{"train_examples": 72500, "image_size": 40, "crop_scale_min": 0.5, "horizontal_flip": true, "num_classes": 9, "norm": "layernorm", "inner_norm": false, "moe": "soft", "patch_size": [4, 4], "conv_stem": false, "pooling": "mean", "lr": 0.0011, "beta1": 0.9, "beta2": 0.95, "steps": 7300}
Rows from block 5 of a small image classifier, named by matrix and row number. Rows with one number within an expert belong to one neuron, the router's apart. Each number is 50 + 12 x the weight over its row's rms, rounded and kept within 0 to 99. All counts start at 0. After the name is the row's rms in percent of the matrix's.
After each expert's rows are labels from the 100 images, of 14848, where the router gives the expert most weight on average: "strongest on" is what is common among them. Only what is clearly more common there than usual is listed. The data: Sentinel-2 satellite tiles (TerraMesh). In brackets: how many of the 100, against the usual share in percent.
# router: slot weights (model.blocks.5.mlp.router.weight, 32x160), inputs 0-79
# up: expert up (model.blocks.5.mlp.up, 16x160x160), inputs 0-79
# down: expert down (model.blocks.5.mlp.down, 16x160x160, transposed), outputs 0-79

# expert 2
router.4 093:41 41 23 28 52 40 57 33 62 47 25 48 52 43 51 56 31 50 68 31 43 52 64 28 45 66 52 18 57 55 46 61 45 55 47 42 54 38 53 47 41 49 47 63 48 45 40 54 56 55 58 57 56 62 34 31 45 54 56 63 46 49 34 56 60 60 47 44 35 67 62 57 35 38 42 41 48 82 38 41
router.5 102:79 31 43 47 43 35 60 43 55 66 47 57 47 43 56 63 31 53 66 46 37 86 63 42 56 78 50 44 55 66 51 32 35 62 42 49 45 39 47 63 67 36 56 55 59 57 44 72 56 71 60 57 65 65 37 41 45 48 57 45 62 46 41 65 48 46 32 47 40 53 56 59 53 41 25 61 70 39 25 50
up.0 105:52 47 61 46 47 43 43 63 38 52 46 31 78 41 27 46 67 54 60 57 62 00 58 65 37 71 51 78 52 60 29 44 48 42 41 49 70 42 34 52 45 54 54 34 41 51 48 62 61 68 56 44 38 29 64 42 55 47 50 53 43 33 46 49 50 56 55 49 66 45 51 53 61 40 60 53 61 55 64 45
down.0 105:46 54 73 36 67 57 59 60 52 49 50 66 34 38 37 49 58 56 40 61 50 59 47 71 41 45 53 89 56 55 45 75 48 57 51 44 40 50 58 59 36 23 54 53 45 50 36 21 52 33 38 35 67 40 69 49 57 77 40 26 53 59 46 58 40 60 49 56 53 72 58 50 37 52 32 49 35 59 42 46
strongest on: water (94 vs 40.4); main land cover: water (84 vs 11.2)

# expert 12
router.24 092:19 81 46 49 64 61 51 46 55 55 45 53 44 34 57 44 47 43 70 49 66 56 59 23 63 49 56 33 49 42 29 52 39 51 51 61 41 52 70 53 51 45 63 31 71 45 66 50 38 64 63 46 55 51 49 64 53 60 66 42 68 53 33 49 48 53 64 64 40 62 53 55 39 59 49 54 40 57 46 29
router.25 091:26 58 41 28 67 54 60 42 44 42 52 36 34 56 49 44 54 25 69 67 58 44 39 35 51 42 51 47 54 32 31 32 33 53 51 41 54 47 52 43 62 65 61 50 68 70 39 53 39 33 64 50 36 26 54 65 39 65 51 33 84 47 39 54 57 54 57 62 51 46 57 61 45 64 53 48 47 44 42 40
up.0 104:73 47 48 59 63 45 62 41 45 59 41 33 53 32 33 63 60 55 71 50 27 62 45 49 49 62 34 45 56 62 44 73 55 44 64 42 57 41 70 61 52 56 29 32 67 48 61 69 76 51 50 57 47 45 42 44 64 58 38 35 54 32 43 44 55 48 32 21 42 45 58 56 22 40 36 41 47 33 59 35
down.0 114:60 30 66 68 44 41 47 52 41 43 52 54 45 42 47 65 49 71 54 28 37 63 44 42 63 55 51 55 39 71 50 57 50 48 50 55 51 47 63 43 56 26 40 58 19 26 38 48 32 90 45 41 65 44 54 20 39 45 45 37 53 51 40 71 54 34 33 48 54 61 64 54 46 60 38 65 62 51 63 63
strongest on: snow or ice (79 vs 20.6); main land cover: snow or ice (45 vs 14.6); flooded vegetation (27 vs 10.2)

# expert 9
router.18 092:30 58 28 57 53 31 72 60 56 32 19 52 53 37 53 52 40 28 49 43 47 72 57 29 61 57 59 35 59 37 37 62 50 56 50 65 56 42 65 48 62 41 42 56 50 48 41 55 41 64 48 39 43 54 46 44 43 46 58 34 80 53 31 29 76 83 54 35 30 69 60 49 52 62 61 47 67 60 42 43
router.19 099:54 41 38 62 64 56 64 76 48 43 39 39 38 37 55 44 50 41 47 34 40 79 49 40 37 50 57 43 40 47 57 67 44 57 45 56 51 64 55 64 56 41 45 30 53 65 38 37 41 43 30 34 42 57 53 51 60 60 84 56 58 52 72 37 61 66 48 54 55 63 85 36 54 58 57 35 67 67 42 36
up.0 083:44 37 36 41 65 31 57 44 44 48 56 60 54 42 32 61 53 66 39 59 69 57 61 50 25 39 60 39 38 58 59 65 44 79 43 42 75 42 50 48 56 45 43 62 50 61 21 67 45 63 62 29 49 50 55 39 45 49 54 27 55 52 72 49 44 48 50 61 45 59 73 52 54 47 51 65 67 56 62 50
down.0 082:41 74 43 59 56 28 49 55 36 38 75 55 39 60 56 55 34 65 34 44 55 52 30 67 61 50 65 55 31 39 74 53 35 59 52 52 43 49 57 44 51 50 45 37 39 64 44 49 52 45 27 53 51 30 60 58 38 70 50 24 35 60 38 51 50 50 50 65 39 57 59 44 35 58 50 50 26 74 59 61
strongest on: snow or ice (95 vs 20.6); main land cover: snow or ice (76 vs 14.6)

# expert 7
router.14 102:46 71 60 57 55 39 33 37 46 43 58 29 54 56 54 44 47 48 63 59 41 43 45 55 71 60 61 58 59 39 33 24 52 44 51 42 48 44 56 65 41 61 32 46 55 65 55 46 52 36 42 63 14 58 56 54 82 46 51 61 30 44 47 66 61 33 52 39 61 52 39 56 42 57 21 45 55 49 49 69
router.15 098:43 70 40 55 38 44 38 56 70 48 39 36 50 61 68 55 50 41 60 33 60 65 43 34 76 60 45 27 61 58 48 62 59 68 61 48 37 50 65 62 45 50 35 52 63 69 60 60 52 47 39 41 48 51 39 69 31 53 65 75 41 71 55 53 59 63 37 40 62 50 65 58 53 64 31 61 66 42 38 56
up.18 101:34 36 47 52 40 38 61 35 54 48 51 34 63 70 37 57 47 60 50 62 71 66 64 55 55 64 37 44 34 70 20 29 21 59 53 49 77 31 43 33 51 64 58 72 51 49 41 56 50 52 28 52 53 37 41 35 64 48 57 51 64 61 43 53 51 43 34 72 49 52 45 51 44 35 58 39 53 53 48 54
down.18 098:63 33 42 33 40 48 84 44 55 66 68 44 51 58 38 46 38 52 62 44 48 62 54 35 38 68 63 39 34 52 53 38 59 29 64 57 46 38 67 35 58 57 56 61 45 52 48 55 54 48 26 46 53 37 57 34 64 21 75 58 56 52 55 46 62 30 64 48 38 36 52 49 52 60 42 42 45 36 58 38
strongest on: clouds (45 vs 15.4); main land cover: clouds (38 vs 2.5)

# expert 1
router.2 094:39 38 52 43 51 48 57 57 43 53 45 63 72 53 55 56 48 58 35 41 59 50 69 57 47 87 39 52 61 73 48 59 68 35 43 43 39 29 50 29 52 40 75 53 57 25 35 56 62 48 51 50 67 39 56 57 48 59 71 48 67 63 48 54 46 50 42 37 42 78 50 57 54 59 58 60 54 55 51 40
router.3 098:50 62 23 42 59 35 52 54 68 52 31 65 62 46 52 45 31 50 43 55 45 64 54 26 57 71 53 20 45 68 36 66 39 53 57 39 37 58 67 44 49 30 58 48 46 44 33 54 52 52 51 46 54 75 70 60 44 46 62 33 81 48 52 62 70 55 50 54 45 45 46 58 45 67 51 59 55 38 42 28
up.0 087:25 56 56 56 57 44 49 48 18 52 38 65 53 50 41 33 52 43 52 45 50 35 68 58 39 45 52 47 58 61 56 58 63 62 54 73 81 56 55 32 54 44 50 53 50 58 45 35 38 67 59 53 40 43 46 42 51 20 63 46 43 43 36 72 47 56 60 46 46 47 55 35 57 66 57 38 44 48 61 48
down.0 085:55 71 60 41 56 36 55 51 57 51 54 30 51 46 33 49 70 57 55 50 43 43 24 56 52 53 57 60 22 52 49 58 50 48 54 56 34 41 62 66 35 37 46 54 71 53 54 48 22 40 32 57 55 63 46 36 54 56 33 45 55 43 44 44 51 35 63 50 60 63 52 43 36 42 50 43 50 47 48 53
strongest on: trees (99 vs 58.5); main land cover: trees (98 vs 19.5)

# expert 4
router.8 104:58 62 29 36 45 44 66 52 23 60 35 60 60 49 66 34 33 57 45 64 62 44 48 46 45 49 32 60 39 55 67 50 70 43 46 45 38 48 48 54 63 73 53 59 57 44 48 36 62 48 56 39 30 70 33 53 50 25 54 57 48 31 76 33 45 35 52 41 58 47 44 38 53 52 70 56 46 22 48 53
router.9 093:31 66 34 32 60 38 48 58 52 39 36 49 65 46 75 41 37 49 56 54 71 58 51 41 63 51 41 39 43 58 72 48 61 42 46 61 32 64 61 54 61 52 31 53 70 30 38 52 58 53 63 56 43 61 39 77 27 29 56 51 59 59 55 39 39 69 48 48 40 50 60 45 44 73 56 49 40 20 41 32
up.98 085:55 55 38 73 48 45 05 55 47 61 59 59 46 40 35 55 45 38 47 50 46 60 20 32 50 60 51 65 74 49 34 54 53 46 43 54 63 63 52 57 51 61 16 31 38 37 49 42 62 56 54 35 60 39 65 47 54 49 50 59 37 43 54 49 40 55 55 50 34 53 52 43 62 51 46 38 60 37 56 40
down.98 087:49 49 47 41 65 61 67 57 55 57 62 58 56 54 48 45 37 37 54 47 52 55 44 71 50 40 57 47 52 54 41 53 42 50 51 23 63 40 63 46 72 64 56 50 49 52 59 45 61 50 34 51 55 42 50 57 62 67 47 69 58 44 65 58 43 33 57 49 19 43 33 48 61 42 55 41 51 49 53 34
strongest on: bare ground (69 vs 24.4); main land cover: rangeland (54 vs 20.4); main land cover: bare ground (35 vs 5.1)

# expert 0
router.0 088:57 43 50 60 41 50 42 49 63 64 28 37 35 65 72 57 38 51 58 45 64 67 49 42 70 42 58 36 50 45 48 61 28 77 70 35 57 46 58 36 42 36 45 50 69 56 49 58 65 31 37 44 74 60 59 49 47 64 61 51 59 62 37 49 71 53 56 68 43 38 38 48 44 45 48 45 45 69 45 46
router.1 113:60 38 58 54 39 50 56 51 67 62 41 69 36 72 52 67 44 57 66 52 42 66 42 44 54 59 58 34 53 66 41 37 40 34 40 35 61 18 31 39 57 42 46 48 55 38 53 46 57 51 37 68 68 63 56 35 52 45 39 53 42 44 38 75 38 47 59 29 51 55 55 57 42 50 63 33 67 45 34 60
up.0 088:46 62 40 43 51 52 58 35 52 58 49 49 63 62 27 47 64 42 61 65 39 35 46 67 65 37 34 45 40 63 68 54 55 68 46 57 77 38 35 46 45 61 34 67 54 61 60 46 42 36 38 59 29 52 34 43 41 36 39 43 44 62 38 46 65 77 45 66 54 47 48 28 29 48 54 40 35 64 57 54
down.0 091:51 57 33 37 30 42 56 44 54 41 55 64 35 22 40 48 73 48 47 66 51 60 44 55 47 75 62 52 39 33 56 38 52 48 70 61 44 56 60 48 79 46 50 33 56 43 62 46 38 39 68 24 69 53 65 43 28 55 72 54 69 53 63 40 55 45 47 60 42 52 54 51 51 80 53 41 51 49 63 41
strongest on: main land cover: trees (62 vs 19.5); main land cover: water (33 vs 11.2)

# expert 10
router.20 088:24 67 56 71 52 61 63 38 48 44 44 41 34 42 41 43 49 34 53 46 68 55 51 28 61 67 47 51 47 44 37 34 44 44 40 64 40 59 59 35 63 62 53 46 36 37 65 54 45 55 60 58 66 41 47 45 48 73 48 53 65 48 60 63 47 69 43 66 44 50 56 15 44 57 52 52 43 55 40 49
router.21 091:35 60 49 62 37 49 56 44 34 34 57 47 45 34 58 55 48 35 45 50 72 62 43 36 73 63 35 58 32 66 36 59 40 50 48 69 44 46 45 50 55 63 44 46 35 56 61 37 44 38 72 66 60 49 36 37 47 43 41 34 48 41 58 57 57 60 52 52 26 74 58 45 46 60 49 53 20 73 46 34
up.18 099:56 62 40 51 40 27 57 41 47 48 42 58 50 32 26 67 61 37 48 45 45 60 42 48 54 63 38 50 51 58 53 66 54 49 49 46 60 25 51 45 30 56 39 58 52 58 59 51 51 61 61 47 55 48 49 30 61 53 31 40 42 57 55 48 51 63 39 50 32 74 39 45 42 47 64 22 38 59 68 48
down.18 100:52 33 64 56 45 44 41 58 39 57 48 58 46 48 45 54 60 67 57 28 61 47 50 60 47 62 43 54 38 54 52 56 29 55 34 50 48 40 82 47 47 52 42 37 40 32 57 71 42 50 32 67 50 33 50 40 55 55 29 44 47 54 43 50 45 52 23 48 53 67 62 58 49 42 25 34 29 53 73 50
strongest on: crops (81 vs 38.8); built area (79 vs 37.5); main land cover: crops (62 vs 20.2)

# expert 15
router.30 095:47 67 21 53 62 41 51 49 67 42 44 47 57 45 60 44 58 43 58 43 31 48 40 29 30 47 82 55 71 43 44 50 57 43 49 67 43 54 43 36 53 56 40 55 41 55 46 36 34 64 53 70 62 52 48 55 50 34 52 62 56 71 48 66 67 51 46 48 39 65 50 42 35 40 53 40 55 21 55 70
router.31 115:72 74 55 56 59 38 19 38 63 55 60 42 33 49 65 41 34 29 57 57 34 45 33 40 62 62 64 69 79 45 51 39 58 38 33 39 33 61 65 62 38 66 29 50 49 62 60 34 52 47 45 57 53 37 54 54 32 60 45 50 33 59 39 59 68 51 55 34 60 44 44 49 58 31 40 45 32 43 55 63
up.0 118:36 62 72 67 73 65 43 50 26 49 54 37 45 43 51 34 55 52 54 54 74 45 45 44 65 41 30 58 49 64 37 59 43 43 58 49 38 78 61 40 58 68 51 47 47 41 57 58 47 57 60 64 36 53 46 67 32 47 49 58 45 31 57 37 45 71 61 46 59 60 37 39 32 59 40 56 29 47 31 36
down.0 120:54 60 36 60 56 37 43 70 74 46 37 46 52 40 57 49 56 26 44 51 71 27 55 64 47 81 46 63 76 68 45 44 52 44 48 55 45 56 44 54 56 54 51 55 43 52 39 45 77 56 58 67 51 62 53 18 36 43 71 58 56 33 51 48 63 66 62 26 58 44 50 38 47 53 55 42 55 46 40 47
strongest on: snow or ice (96 vs 20.6); main land cover: snow or ice (92 vs 14.6)

# expert 14
router.28 100:29 46 47 46 47 44 35 27 61 44 37 51 39 61 53 52 59 57 75 38 42 43 50 45 39 57 71 33 75 50 21 30 42 51 44 63 42 44 52 36 55 53 38 38 78 48 44 47 33 58 62 51 55 56 80 35 41 51 45 60 68 63 37 41 45 58 54 56 45 53 43 16 60 49 53 39 65 41 69 58
router.29 098:30 51 45 41 41 54 43 40 56 43 32 61 48 37 36 53 68 54 70 56 24 48 54 42 34 59 56 55 57 47 19 40 46 57 49 67 46 43 71 46 53 55 46 48 65 40 53 46 41 56 41 50 63 63 64 58 33 68 43 56 81 48 42 36 52 59 59 52 53 50 56 38 52 59 48 26 51 48 56 52
up.0 082:41 39 54 61 63 45 48 40 50 65 52 44 34 48 30 38 48 61 44 67 51 44 46 50 42 42 34 47 59 63 52 71 46 55 61 32 58 42 39 46 66 54 77 50 74 41 28 67 46 68 68 72 60 54 39 57 44 56 43 70 65 50 65 56 52 52 44 51 61 49 68 42 40 46 66 49 52 31 57 50
down.0 093:63 50 57 62 39 56 35 48 56 55 49 42 56 64 56 42 34 62 40 56 51 58 52 53 38 50 51 74 28 36 51 54 49 46 44 34 42 52 64 57 30 43 57 33 32 32 37 32 57 73 44 62 59 35 43 57 67 42 19 53 38 51 21 51 55 16 55 56 59 68 64 60 59 59 33 49 43 48 51 63
strongest on: water (70 vs 40.4); main land cover: water (42 vs 11.2)

# expert 5
router.10 092:29 52 34 33 61 39 57 58 59 61 31 48 46 35 67 41 60 56 46 25 46 64 76 21 66 49 60 30 62 49 48 55 49 47 48 58 60 58 55 21 43 38 45 60 64 55 47 43 47 59 55 51 57 65 44 66 18 36 51 42 70 66 27 50 71 61 41 45 38 54 53 22 44 59 54 58 53 47 59 29
router.11 115:25 57 71 58 63 62 69 49 28 27 51 54 35 41 69 40 73 67 48 22 50 40 65 46 63 45 34 55 53 51 52 42 52 29 61 73 51 66 47 48 46 33 56 50 37 48 37 44 38 47 66 53 46 67 39 60 46 43 55 69 55 45 55 35 56 51 46 46 63 54 55 56 58 49 38 68 34 62 35 38
up.0 106:73 30 69 43 45 34 55 45 54 54 45 45 33 41 49 74 53 54 47 44 58 67 42 47 63 43 34 33 61 67 76 34 55 50 35 35 43 60 49 36 45 48 56 32 54 56 58 66 82 53 68 25 76 62 30 20 50 50 54 32 34 58 47 44 40 70 52 37 53 52 49 62 60 40 43 43 54 72 44 53
down.0 103:28 30 56 64 50 30 21 52 61 54 46 55 54 41 50 51 61 60 55 39 50 44 40 45 53 55 35 52 65 61 40 69 35 60 39 58 48 42 58 44 20 34 43 48 48 58 48 58 24 45 55 75 51 55 49 50 44 60 54 79 57 51 38 54 57 66 48 36 47 21 54 64 60 44 45 36 33 27 50 56
strongest on: water (88 vs 40.4); main land cover: water (87 vs 11.2); clouds (39 vs 15.4)

# expert 3
router.6 098:23 57 62 48 70 46 43 63 56 58 32 50 49 46 33 44 37 32 54 48 58 45 69 20 63 53 65 30 51 56 42 52 57 68 63 68 57 65 62 47 60 37 23 56 64 42 51 52 60 42 42 63 66 63 37 58 51 57 46 61 50 68 44 70 61 47 58 65 58 28 53 62 62 47 50 45 72 38 48 29
router.7 098:55 59 30 55 35 37 32 47 65 78 61 54 49 53 74 54 42 35 46 61 18 53 63 54 38 34 67 56 67 44 69 72 58 44 45 38 60 43 41 27 53 41 39 45 70 52 63 37 68 34 55 56 63 41 39 44 27 39 38 58 30 49 45 55 50 40 49 70 39 56 35 42 35 43 55 67 58 54 19 38
up.0 096:39 41 63 50 55 50 42 56 31 51 34 43 48 53 35 32 55 56 56 51 52 42 69 54 44 59 56 35 38 28 32 36 35 70 52 48 60 65 48 43 30 42 40 69 55 48 45 56 38 53 57 39 64 41 42 47 66 60 64 37 46 43 25 46 61 45 28 59 66 24 64 50 63 48 41 52 55 39 50 48
down.0 095:45 57 64 64 58 59 79 34 53 44 48 42 32 28 39 60 60 61 41 38 58 42 53 54 60 59 33 59 51 57 31 51 52 56 49 47 47 62 63 61 49 53 50 58 50 55 53 50 45 20 35 51 41 42 65 29 57 64 68 46 57 52 37 41 58 56 61 32 66 29 56 49 44 25 43 70 44 42 56 76
strongest on: main land cover: water (32 vs 11.2)

# expert 13
router.26 106:49 64 24 62 57 57 50 54 27 43 57 32 70 62 50 39 40 51 35 60 59 49 38 54 39 50 26 55 56 58 51 34 62 47 28 57 39 53 30 70 56 62 41 69 37 55 43 35 56 63 46 50 44 56 69 45 42 45 43 35 41 39 69 39 58 72 49 50 55 64 38 40 48 52 43 43 57 73 36 61
router.27 093:35 60 31 55 52 36 55 34 74 42 50 37 54 51 59 48 43 49 64 61 48 72 44 39 74 63 49 47 51 49 39 36 82 49 62 46 40 66 45 67 59 51 49 56 38 49 49 66 54 48 43 73 48 52 32 51 45 46 74 67 63 45 55 52 68 46 52 50 35 45 60 52 26 40 41 65 59 68 59 59
up.0 093:51 69 45 41 52 38 56 47 49 27 63 28 44 59 54 49 41 31 51 66 61 63 54 64 51 68 41 50 32 38 54 33 46 68 30 49 46 57 41 52 81 52 20 49 76 78 57 45 46 32 40 46 37 32 61 46 51 47 47 44 53 59 42 51 61 57 81 48 54 39 59 54 66 71 45 40 44 67 40 73
down.0 098:47 50 49 36 56 67 34 45 74 63 46 75 51 36 53 52 63 55 31 42 43 48 65 49 68 34 80 43 52 52 51 68 53 59 57 51 54 50 57 49 54 40 57 64 56 42 43 67 34 34 58 26 39 54 57 76 64 56 48 62 48 63 66 58 43 49 54 52 69 33 66 65 48 31 40 66 66 37 66 60
strongest on: main land cover: rangeland (71 vs 20.4); bare ground (61 vs 24.4)

# expert 11
router.22 105:31 47 63 61 41 37 35 50 48 49 65 67 53 73 63 53 44 63 54 45 38 35 62 67 39 37 60 57 34 47 72 54 54 62 49 40 62 45 25 45 60 73 51 41 45 63 37 45 27 52 57 58 50 62 66 49 63 45 45 58 33 58 68 37 29 63 46 68 48 42 39 35 56 42 68 37 52 58 67 73
router.23 091:53 36 73 70 59 40 58 58 80 60 61 57 52 61 48 77 45 59 50 42 52 40 42 51 39 45 59 60 33 51 45 57 32 42 45 59 41 64 40 42 67 50 72 63 59 40 41 62 33 47 63 64 47 66 28 33 42 44 59 74 51 54 67 43 40 44 49 48 45 79 54 42 52 50 70 50 72 42 62 51
up.18 101:58 46 54 29 50 63 70 38 24 49 43 44 45 46 48 50 50 49 43 61 44 59 48 40 50 67 30 49 36 49 48 44 57 38 59 47 47 61 49 70 47 46 42 56 50 49 55 46 49 61 48 22 45 46 48 45 56 44 39 11 62 42 54 51 52 43 45 61 44 52 66 64 47 52 54 50 48 61 52 43
down.18 098:34 52 45 72 47 33 37 50 58 72 61 66 52 46 63 48 55 38 57 63 58 45 62 47 54 55 72 34 30 43 48 69 35 62 39 26 46 55 69 54 66 51 65 47 70 50 62 39 60 28 40 63 43 34 57 66 53 57 65 63 54 44 65 54 51 39 42 54 52 47 47 36 64 52 52 41 56 42 35 53
strongest on: built area (71 vs 37.5); main land cover: built area (33 vs 4.6)

# expert 6
router.12 098:59 29 55 38 52 62 50 56 42 72 33 45 48 52 53 48 69 55 39 50 67 44 47 70 43 48 55 58 23 42 60 57 48 41 40 67 52 69 51 50 51 43 61 30 42 34 35 60 54 57 66 58 73 51 52 52 61 72 39 54 66 36 53 40 44 41 54 58 34 45 57 71 70 52 50 51 68 38 47 53
router.13 126:31 72 38 38 56 43 52 35 52 50 27 56 44 35 60 60 30 45 55 43 52 62 61 23 60 58 72 23 70 39 37 66 60 66 50 63 38 73 48 49 41 57 38 51 58 41 47 55 54 50 57 65 58 69 50 56 31 54 59 36 66 78 51 45 62 57 58 41 41 53 58 21 42 76 58 45 52 35 51 34
up.0 116:73 46 46 47 42 43 67 41 57 52 34 47 55 39 40 50 48 18 46 62 47 68 57 37 55 37 49 05 40 60 43 44 53 68 63 39 68 47 56 45 51 50 61 65 77 47 54 43 52 48 57 32 49 59 33 40 51 56 57 23 42 58 37 45 58 73 35 65 44 40 55 64 45 51 36 66 41 77 39 32
down.0 105:57 62 43 51 41 60 38 39 39 61 50 31 54 68 35 62 47 35 39 62 49 39 53 40 59 60 69 72 45 45 54 62 65 45 45 58 50 41 35 43 38 59 57 71 43 52 54 58 43 64 55 61 38 51 47 61 58 61 45 54 51 45 41 64 38 41 39 66 48 60 41 28 56 03 48 71 53 36 62 57
strongest on: trees (96 vs 58.5); crops (81 vs 38.8); main land cover: crops (44 vs 20.2)

# expert 8
router.16 121:59 47 49 48 65 62 44 56 55 43 48 51 57 43 37 47 50 58 34 67 41 65 44 59 42 30 54 54 53 55 61 69 63 45 74 34 37 50 64 28 48 35 58 50 47 49 41 58 46 71 48 28 47 47 60 57 34 55 49 30 37 44 50 63 40 74 43 55 62 72 24 45 47 37 59 50 40 38 74 63
router.17 098:42 62 33 53 67 71 59 32 56 42 38 63 54 45 58 55 33 48 47 48 40 63 65 17 66 56 65 49 65 51 41 68 50 61 51 52 40 67 46 42 57 46 40 52 55 37 41 58 40 55 42 54 53 60 47 58 26 48 44 30 59 57 42 52 62 80 42 65 52 67 45 36 43 63 46 41 36 38 58 38
up.0 109:48 48 51 46 47 70 43 53 31 77 38 64 42 29 43 65 47 54 54 52 63 47 45 45 53 66 52 29 45 45 52 44 39 49 60 55 84 50 67 22 32 47 42 46 64 62 65 68 60 42 49 36 61 58 66 51 54 71 62 60 48 58 55 61 68 59 29 47 56 46 57 60 30 47 40 48 46 51 53 26
down.0 109:49 67 42 52 30 54 42 30 61 50 61 59 41 35 63 52 61 32 53 65 45 48 51 42 56 53 55 41 84 36 51 48 38 57 67 39 72 57 50 72 55 46 49 76 32 50 77 37 44 63 55 46 59 37 61 47 39 71 20 71 46 51 46 52 43 60 44 79 45 33 63 54 61 42 53 66 56 62 43 58
strongest on: bare ground (65 vs 24.4); main land cover: bare ground (50 vs 5.1); main land cover: rangeland (43 vs 20.4)