config = dict(
    model='image classifier',
    crop_scale_min=0.5,
    horizontal_flip=True,
    head_dim=32,
    shared_expert=False,
    width=160,
    beta2=0.95,
    weight_decay=0.3,
)
Rows from block 2 of a small image classifier, named by matrix and row number. Rows with one number belong to one neuron. Each number is 500 + 25 x the weight over its row's rms, rounded and kept within 0 to 999. All counts start at 0. Numbers have three digits each.
After each neuron's rows are labels from the 100 images, of 14848, where the neuron reaches its highest value: "top examples" is what is common among them. Only what is clearly more common there than usual is listed. The data: Sentinel-2 satellite tiles (TerraMesh).
# fc1: MLP up (model.blocks.2.mlp.fc1.weight, 320x160), inputs 0-159
# fc2: MLP down (model.blocks.2.mlp.fc2.weight, 160x320, transposed), outputs 0-159

fc1.182:471516526518518529503501472471475565501514509490513495505478517474513500485499544520523509507553491446507546513513522488490501526458523505464534498510502472518513504514570491447509463531517504491533486475469483509509533515552461484465492523527473521498490478519479464487482498540510505484458474547459536521452526479471529513531531505469505513501524467525520522516542517473474474493502466499507483534524503509526513502497499491534495516523519517434494499506507501513554492507501533
fc2.182:521481500490501526481562488500509504550492497517477529474502522489472541504514526518462483473519478480537490485527519486479506484477472525503498502515482489497460538527502555532493513451538465476484507500463470544502500501535506517504533486510499527501506527463494539460514506533509476477524496485508449483485469504547482525491475453490468515462505493519502472496486504506506491460504492440554473534459501497526484515556545474479533483504497485479550488506519494493524466527551482
top examples: main land cover: snow or ice

fc1.222:497485468495518515532461498492468489488511526476501518466467514469536452550511527482510493503489476525456496461521534529507517493484490475495475485502503463518481510497462473548522500493519475514493518457465483479503542529541483485487483487494485523514515499480527532490499506490440501492484509520514472494508509467506464510478544485489498500498522523506539508472475466490470490512513492491517492549501548494548459557473490501509475550429540458544517501490483477535526469531463495
fc2.222:553465508465508516542539489497475483491454515495490519508471493540500511460517472528533485491523493451479529480520515532500463533496514452495558522519502532519484488511502498501504519473462480506484516487518542476507513486483533585446503502504495464503519505503531491506522519496504477474545479488478493526498491546457506461558516512476463503528490442494445496496490505542481518516472497537500535499494464502521490492550488522533488504491476518493477494496463475519500490500500493
top examples: main land cover: snow or ice

fc1.124:460517499491475479522486466495473514527540552510516515490485492434514467515503494460499494497516498448532493522499473471493525517473494459487530488487530503546483529565508565469479485482478485491581482534476483508486495503540492467513525492538501532498471514514500470461486484498507502492496541517507519472475519481478499511493510471500522493460525498507468482525492503482489478528510516490556499512498507486487527478490513539510509501518479513462483499520526457562547473536504534
fc2.124:494510480484470529487520508486454509485487469501503535480495527510526478537473491463482487446519482494543531503540495450514495500522476525481519506504476491494489539501495518568527490497514506528480458524491473527489486492541538508473528490502497502552517485520463526459508501490495467565490502554498520504469524459471505547519557451475471500449521475527482487466495477519505508496496513459513475512528538465484461514501504458501493525523533504501495495480489530513540508516507475
top examples: main land cover: snow or ice

fc1.31:461514449505487525541563523515438494500512465516473552488474489501510480558487475491484497509504527481468531526505524443494507514526516490520488471488476456492490472518461532507516499539494492499507443470501457511483525489504461466505504505534495521470494464474484526504535518452465519477497518481526490507505505488489518490499473510527503499518534496551532478499520447485481543470513459501530510545469496460481480487504471521468486512566505496502511496503486485504492483495502531
fc2.31:519499503509504501477495479491479480505482485510507506501453553539467530495503470495500473475544560516414507456498530480462489535509537506493491523497499522497524501491516532493526521521515516484455539495502487498509534471498490475481471488447484487531489542510506524501538519505519532457538455468524449490508517482491465493553442502471489536561501490498490472497550483502501534476504501521511469498494483504480476509500515525494495496469551489477519511513481469495528488481516468
top examples: snow or ice; main land cover: snow or ice; main land cover: water

fc1.157:458493509513498482498508507490467548468526474485517472524444548490503507501541520474479459494509521511519567473560479526506517472478508521482551491502505443517496519531493492496486470499492508514493470570464484499488510482480505491500465502476487522480491503498519509448521532489488515523448509496472527528545514520522479523510514474520536507510534497492500491500498514498481508508476495407510489549518459522517476463501499510488524515500503501476505508537470484525515454475466487
fc2.157:495476512549518525451483506504526491494490489491484523496483484513537517509529518500487515455551491484516514481540489492472474501496466479459516488527515510522481527502480555501510513489513492509510461518483528494538524490507540464510477487477480444547524486511495510491492468469507501534537491537476479491480487537423493509567501506469473470508487466476516495517477485527514512495507520448515469512494464482525498555520522492511548537477509549495516480460506501472548497461495483
top examples: main land cover: snow or ice

fc1.82:465515435504498497546503491488458458508522518505498557496497533506511483564526499495468547460515507517479477510492540471544486530511513501538506488472545540515469458513524511531508486448507479493461519504494456515527491490481475506529474497517536537513530474512486526478533554486515526490485492498479517509492473466456501517506503501470520510502490460491505533481485489482446479476513482532488500509543497540511491488493474532500469509510494472516509521470484511509463495517430515
fc2.82:526480492437499486528506487463473497495474506507502553494474540540508496505524455496545556495510498451480505471475522465499493558506510441496547523526500509518489502510530472529487509492465483503483499487503527501520512472512503517458501503487526478480526523505485520502525525514513519527510467521490522508515521528462488462567524518454496529512507477518461490513520487506488510523497464532503504516555490507477479496521481523530463508516473473494463529480479453549499500476469447
top examples: water; main land cover: water

fc1.111:482506511507476510507518533530469500490480468486507536463469486477551463501492509485525520499542545513496515523479543507500510521491504511466509501521531490528527525537482492521504527508500502490525454527467486468513550526545524513478463460453504514510488513481483501516520507532510528529460501491537491462502515501521493476556513471480494507486511524555522481437506466515425527501500479495485495542501526472499506485534498550504511505542497520487518486492495503529526422511499484
fc2.111:514500497510519519480478444493466479463485465499510513489486551528506516486507467502481467470536541515511564478507545477453479526537480499497467507498488491480526536505523526499536491491543468468466500483514450491562492501486512481506482479492477494561491490457461523497527490504479490472526469512545463500487552505464458495536451503512497493539508489505467464537531501512479542494522501503493492505474489506496497513513549516515510513499538537485523516529479516470511492497531512
top examples: snow or ice; main land cover: snow or ice

fc1.129:480493501549499547496459491551486563533496500495474516506492505575504506491504463525487516521566516506476513507488485542478488469499453501516553500495488503478475542509526418516541486497495500479501472503493490485485482513507498499492478478460511505525479497493487511508527553502477474486468528493497505522509460509496463437545485483504515540506461485520518484465473483492487468488502475487494546482500508518499502523485549480510517511496525509512500525538505518461529491500506444
fc2.129:488506475471496493513445481464516447470490483525515518515536498442480517510539454501500468485498520482541512522505504530507541493507457487542488516472507530515503517500518521522536470443486493491453479505477479486522496492478498525506503487542532488504482518519467489503507464465523516509479500470506562552474517464531488533429501483525499496494514520539443502479521558502486491461497493497476502534539514495531506506465490520518511524521480546489515469505484491518481495473491526
top examples: snow or ice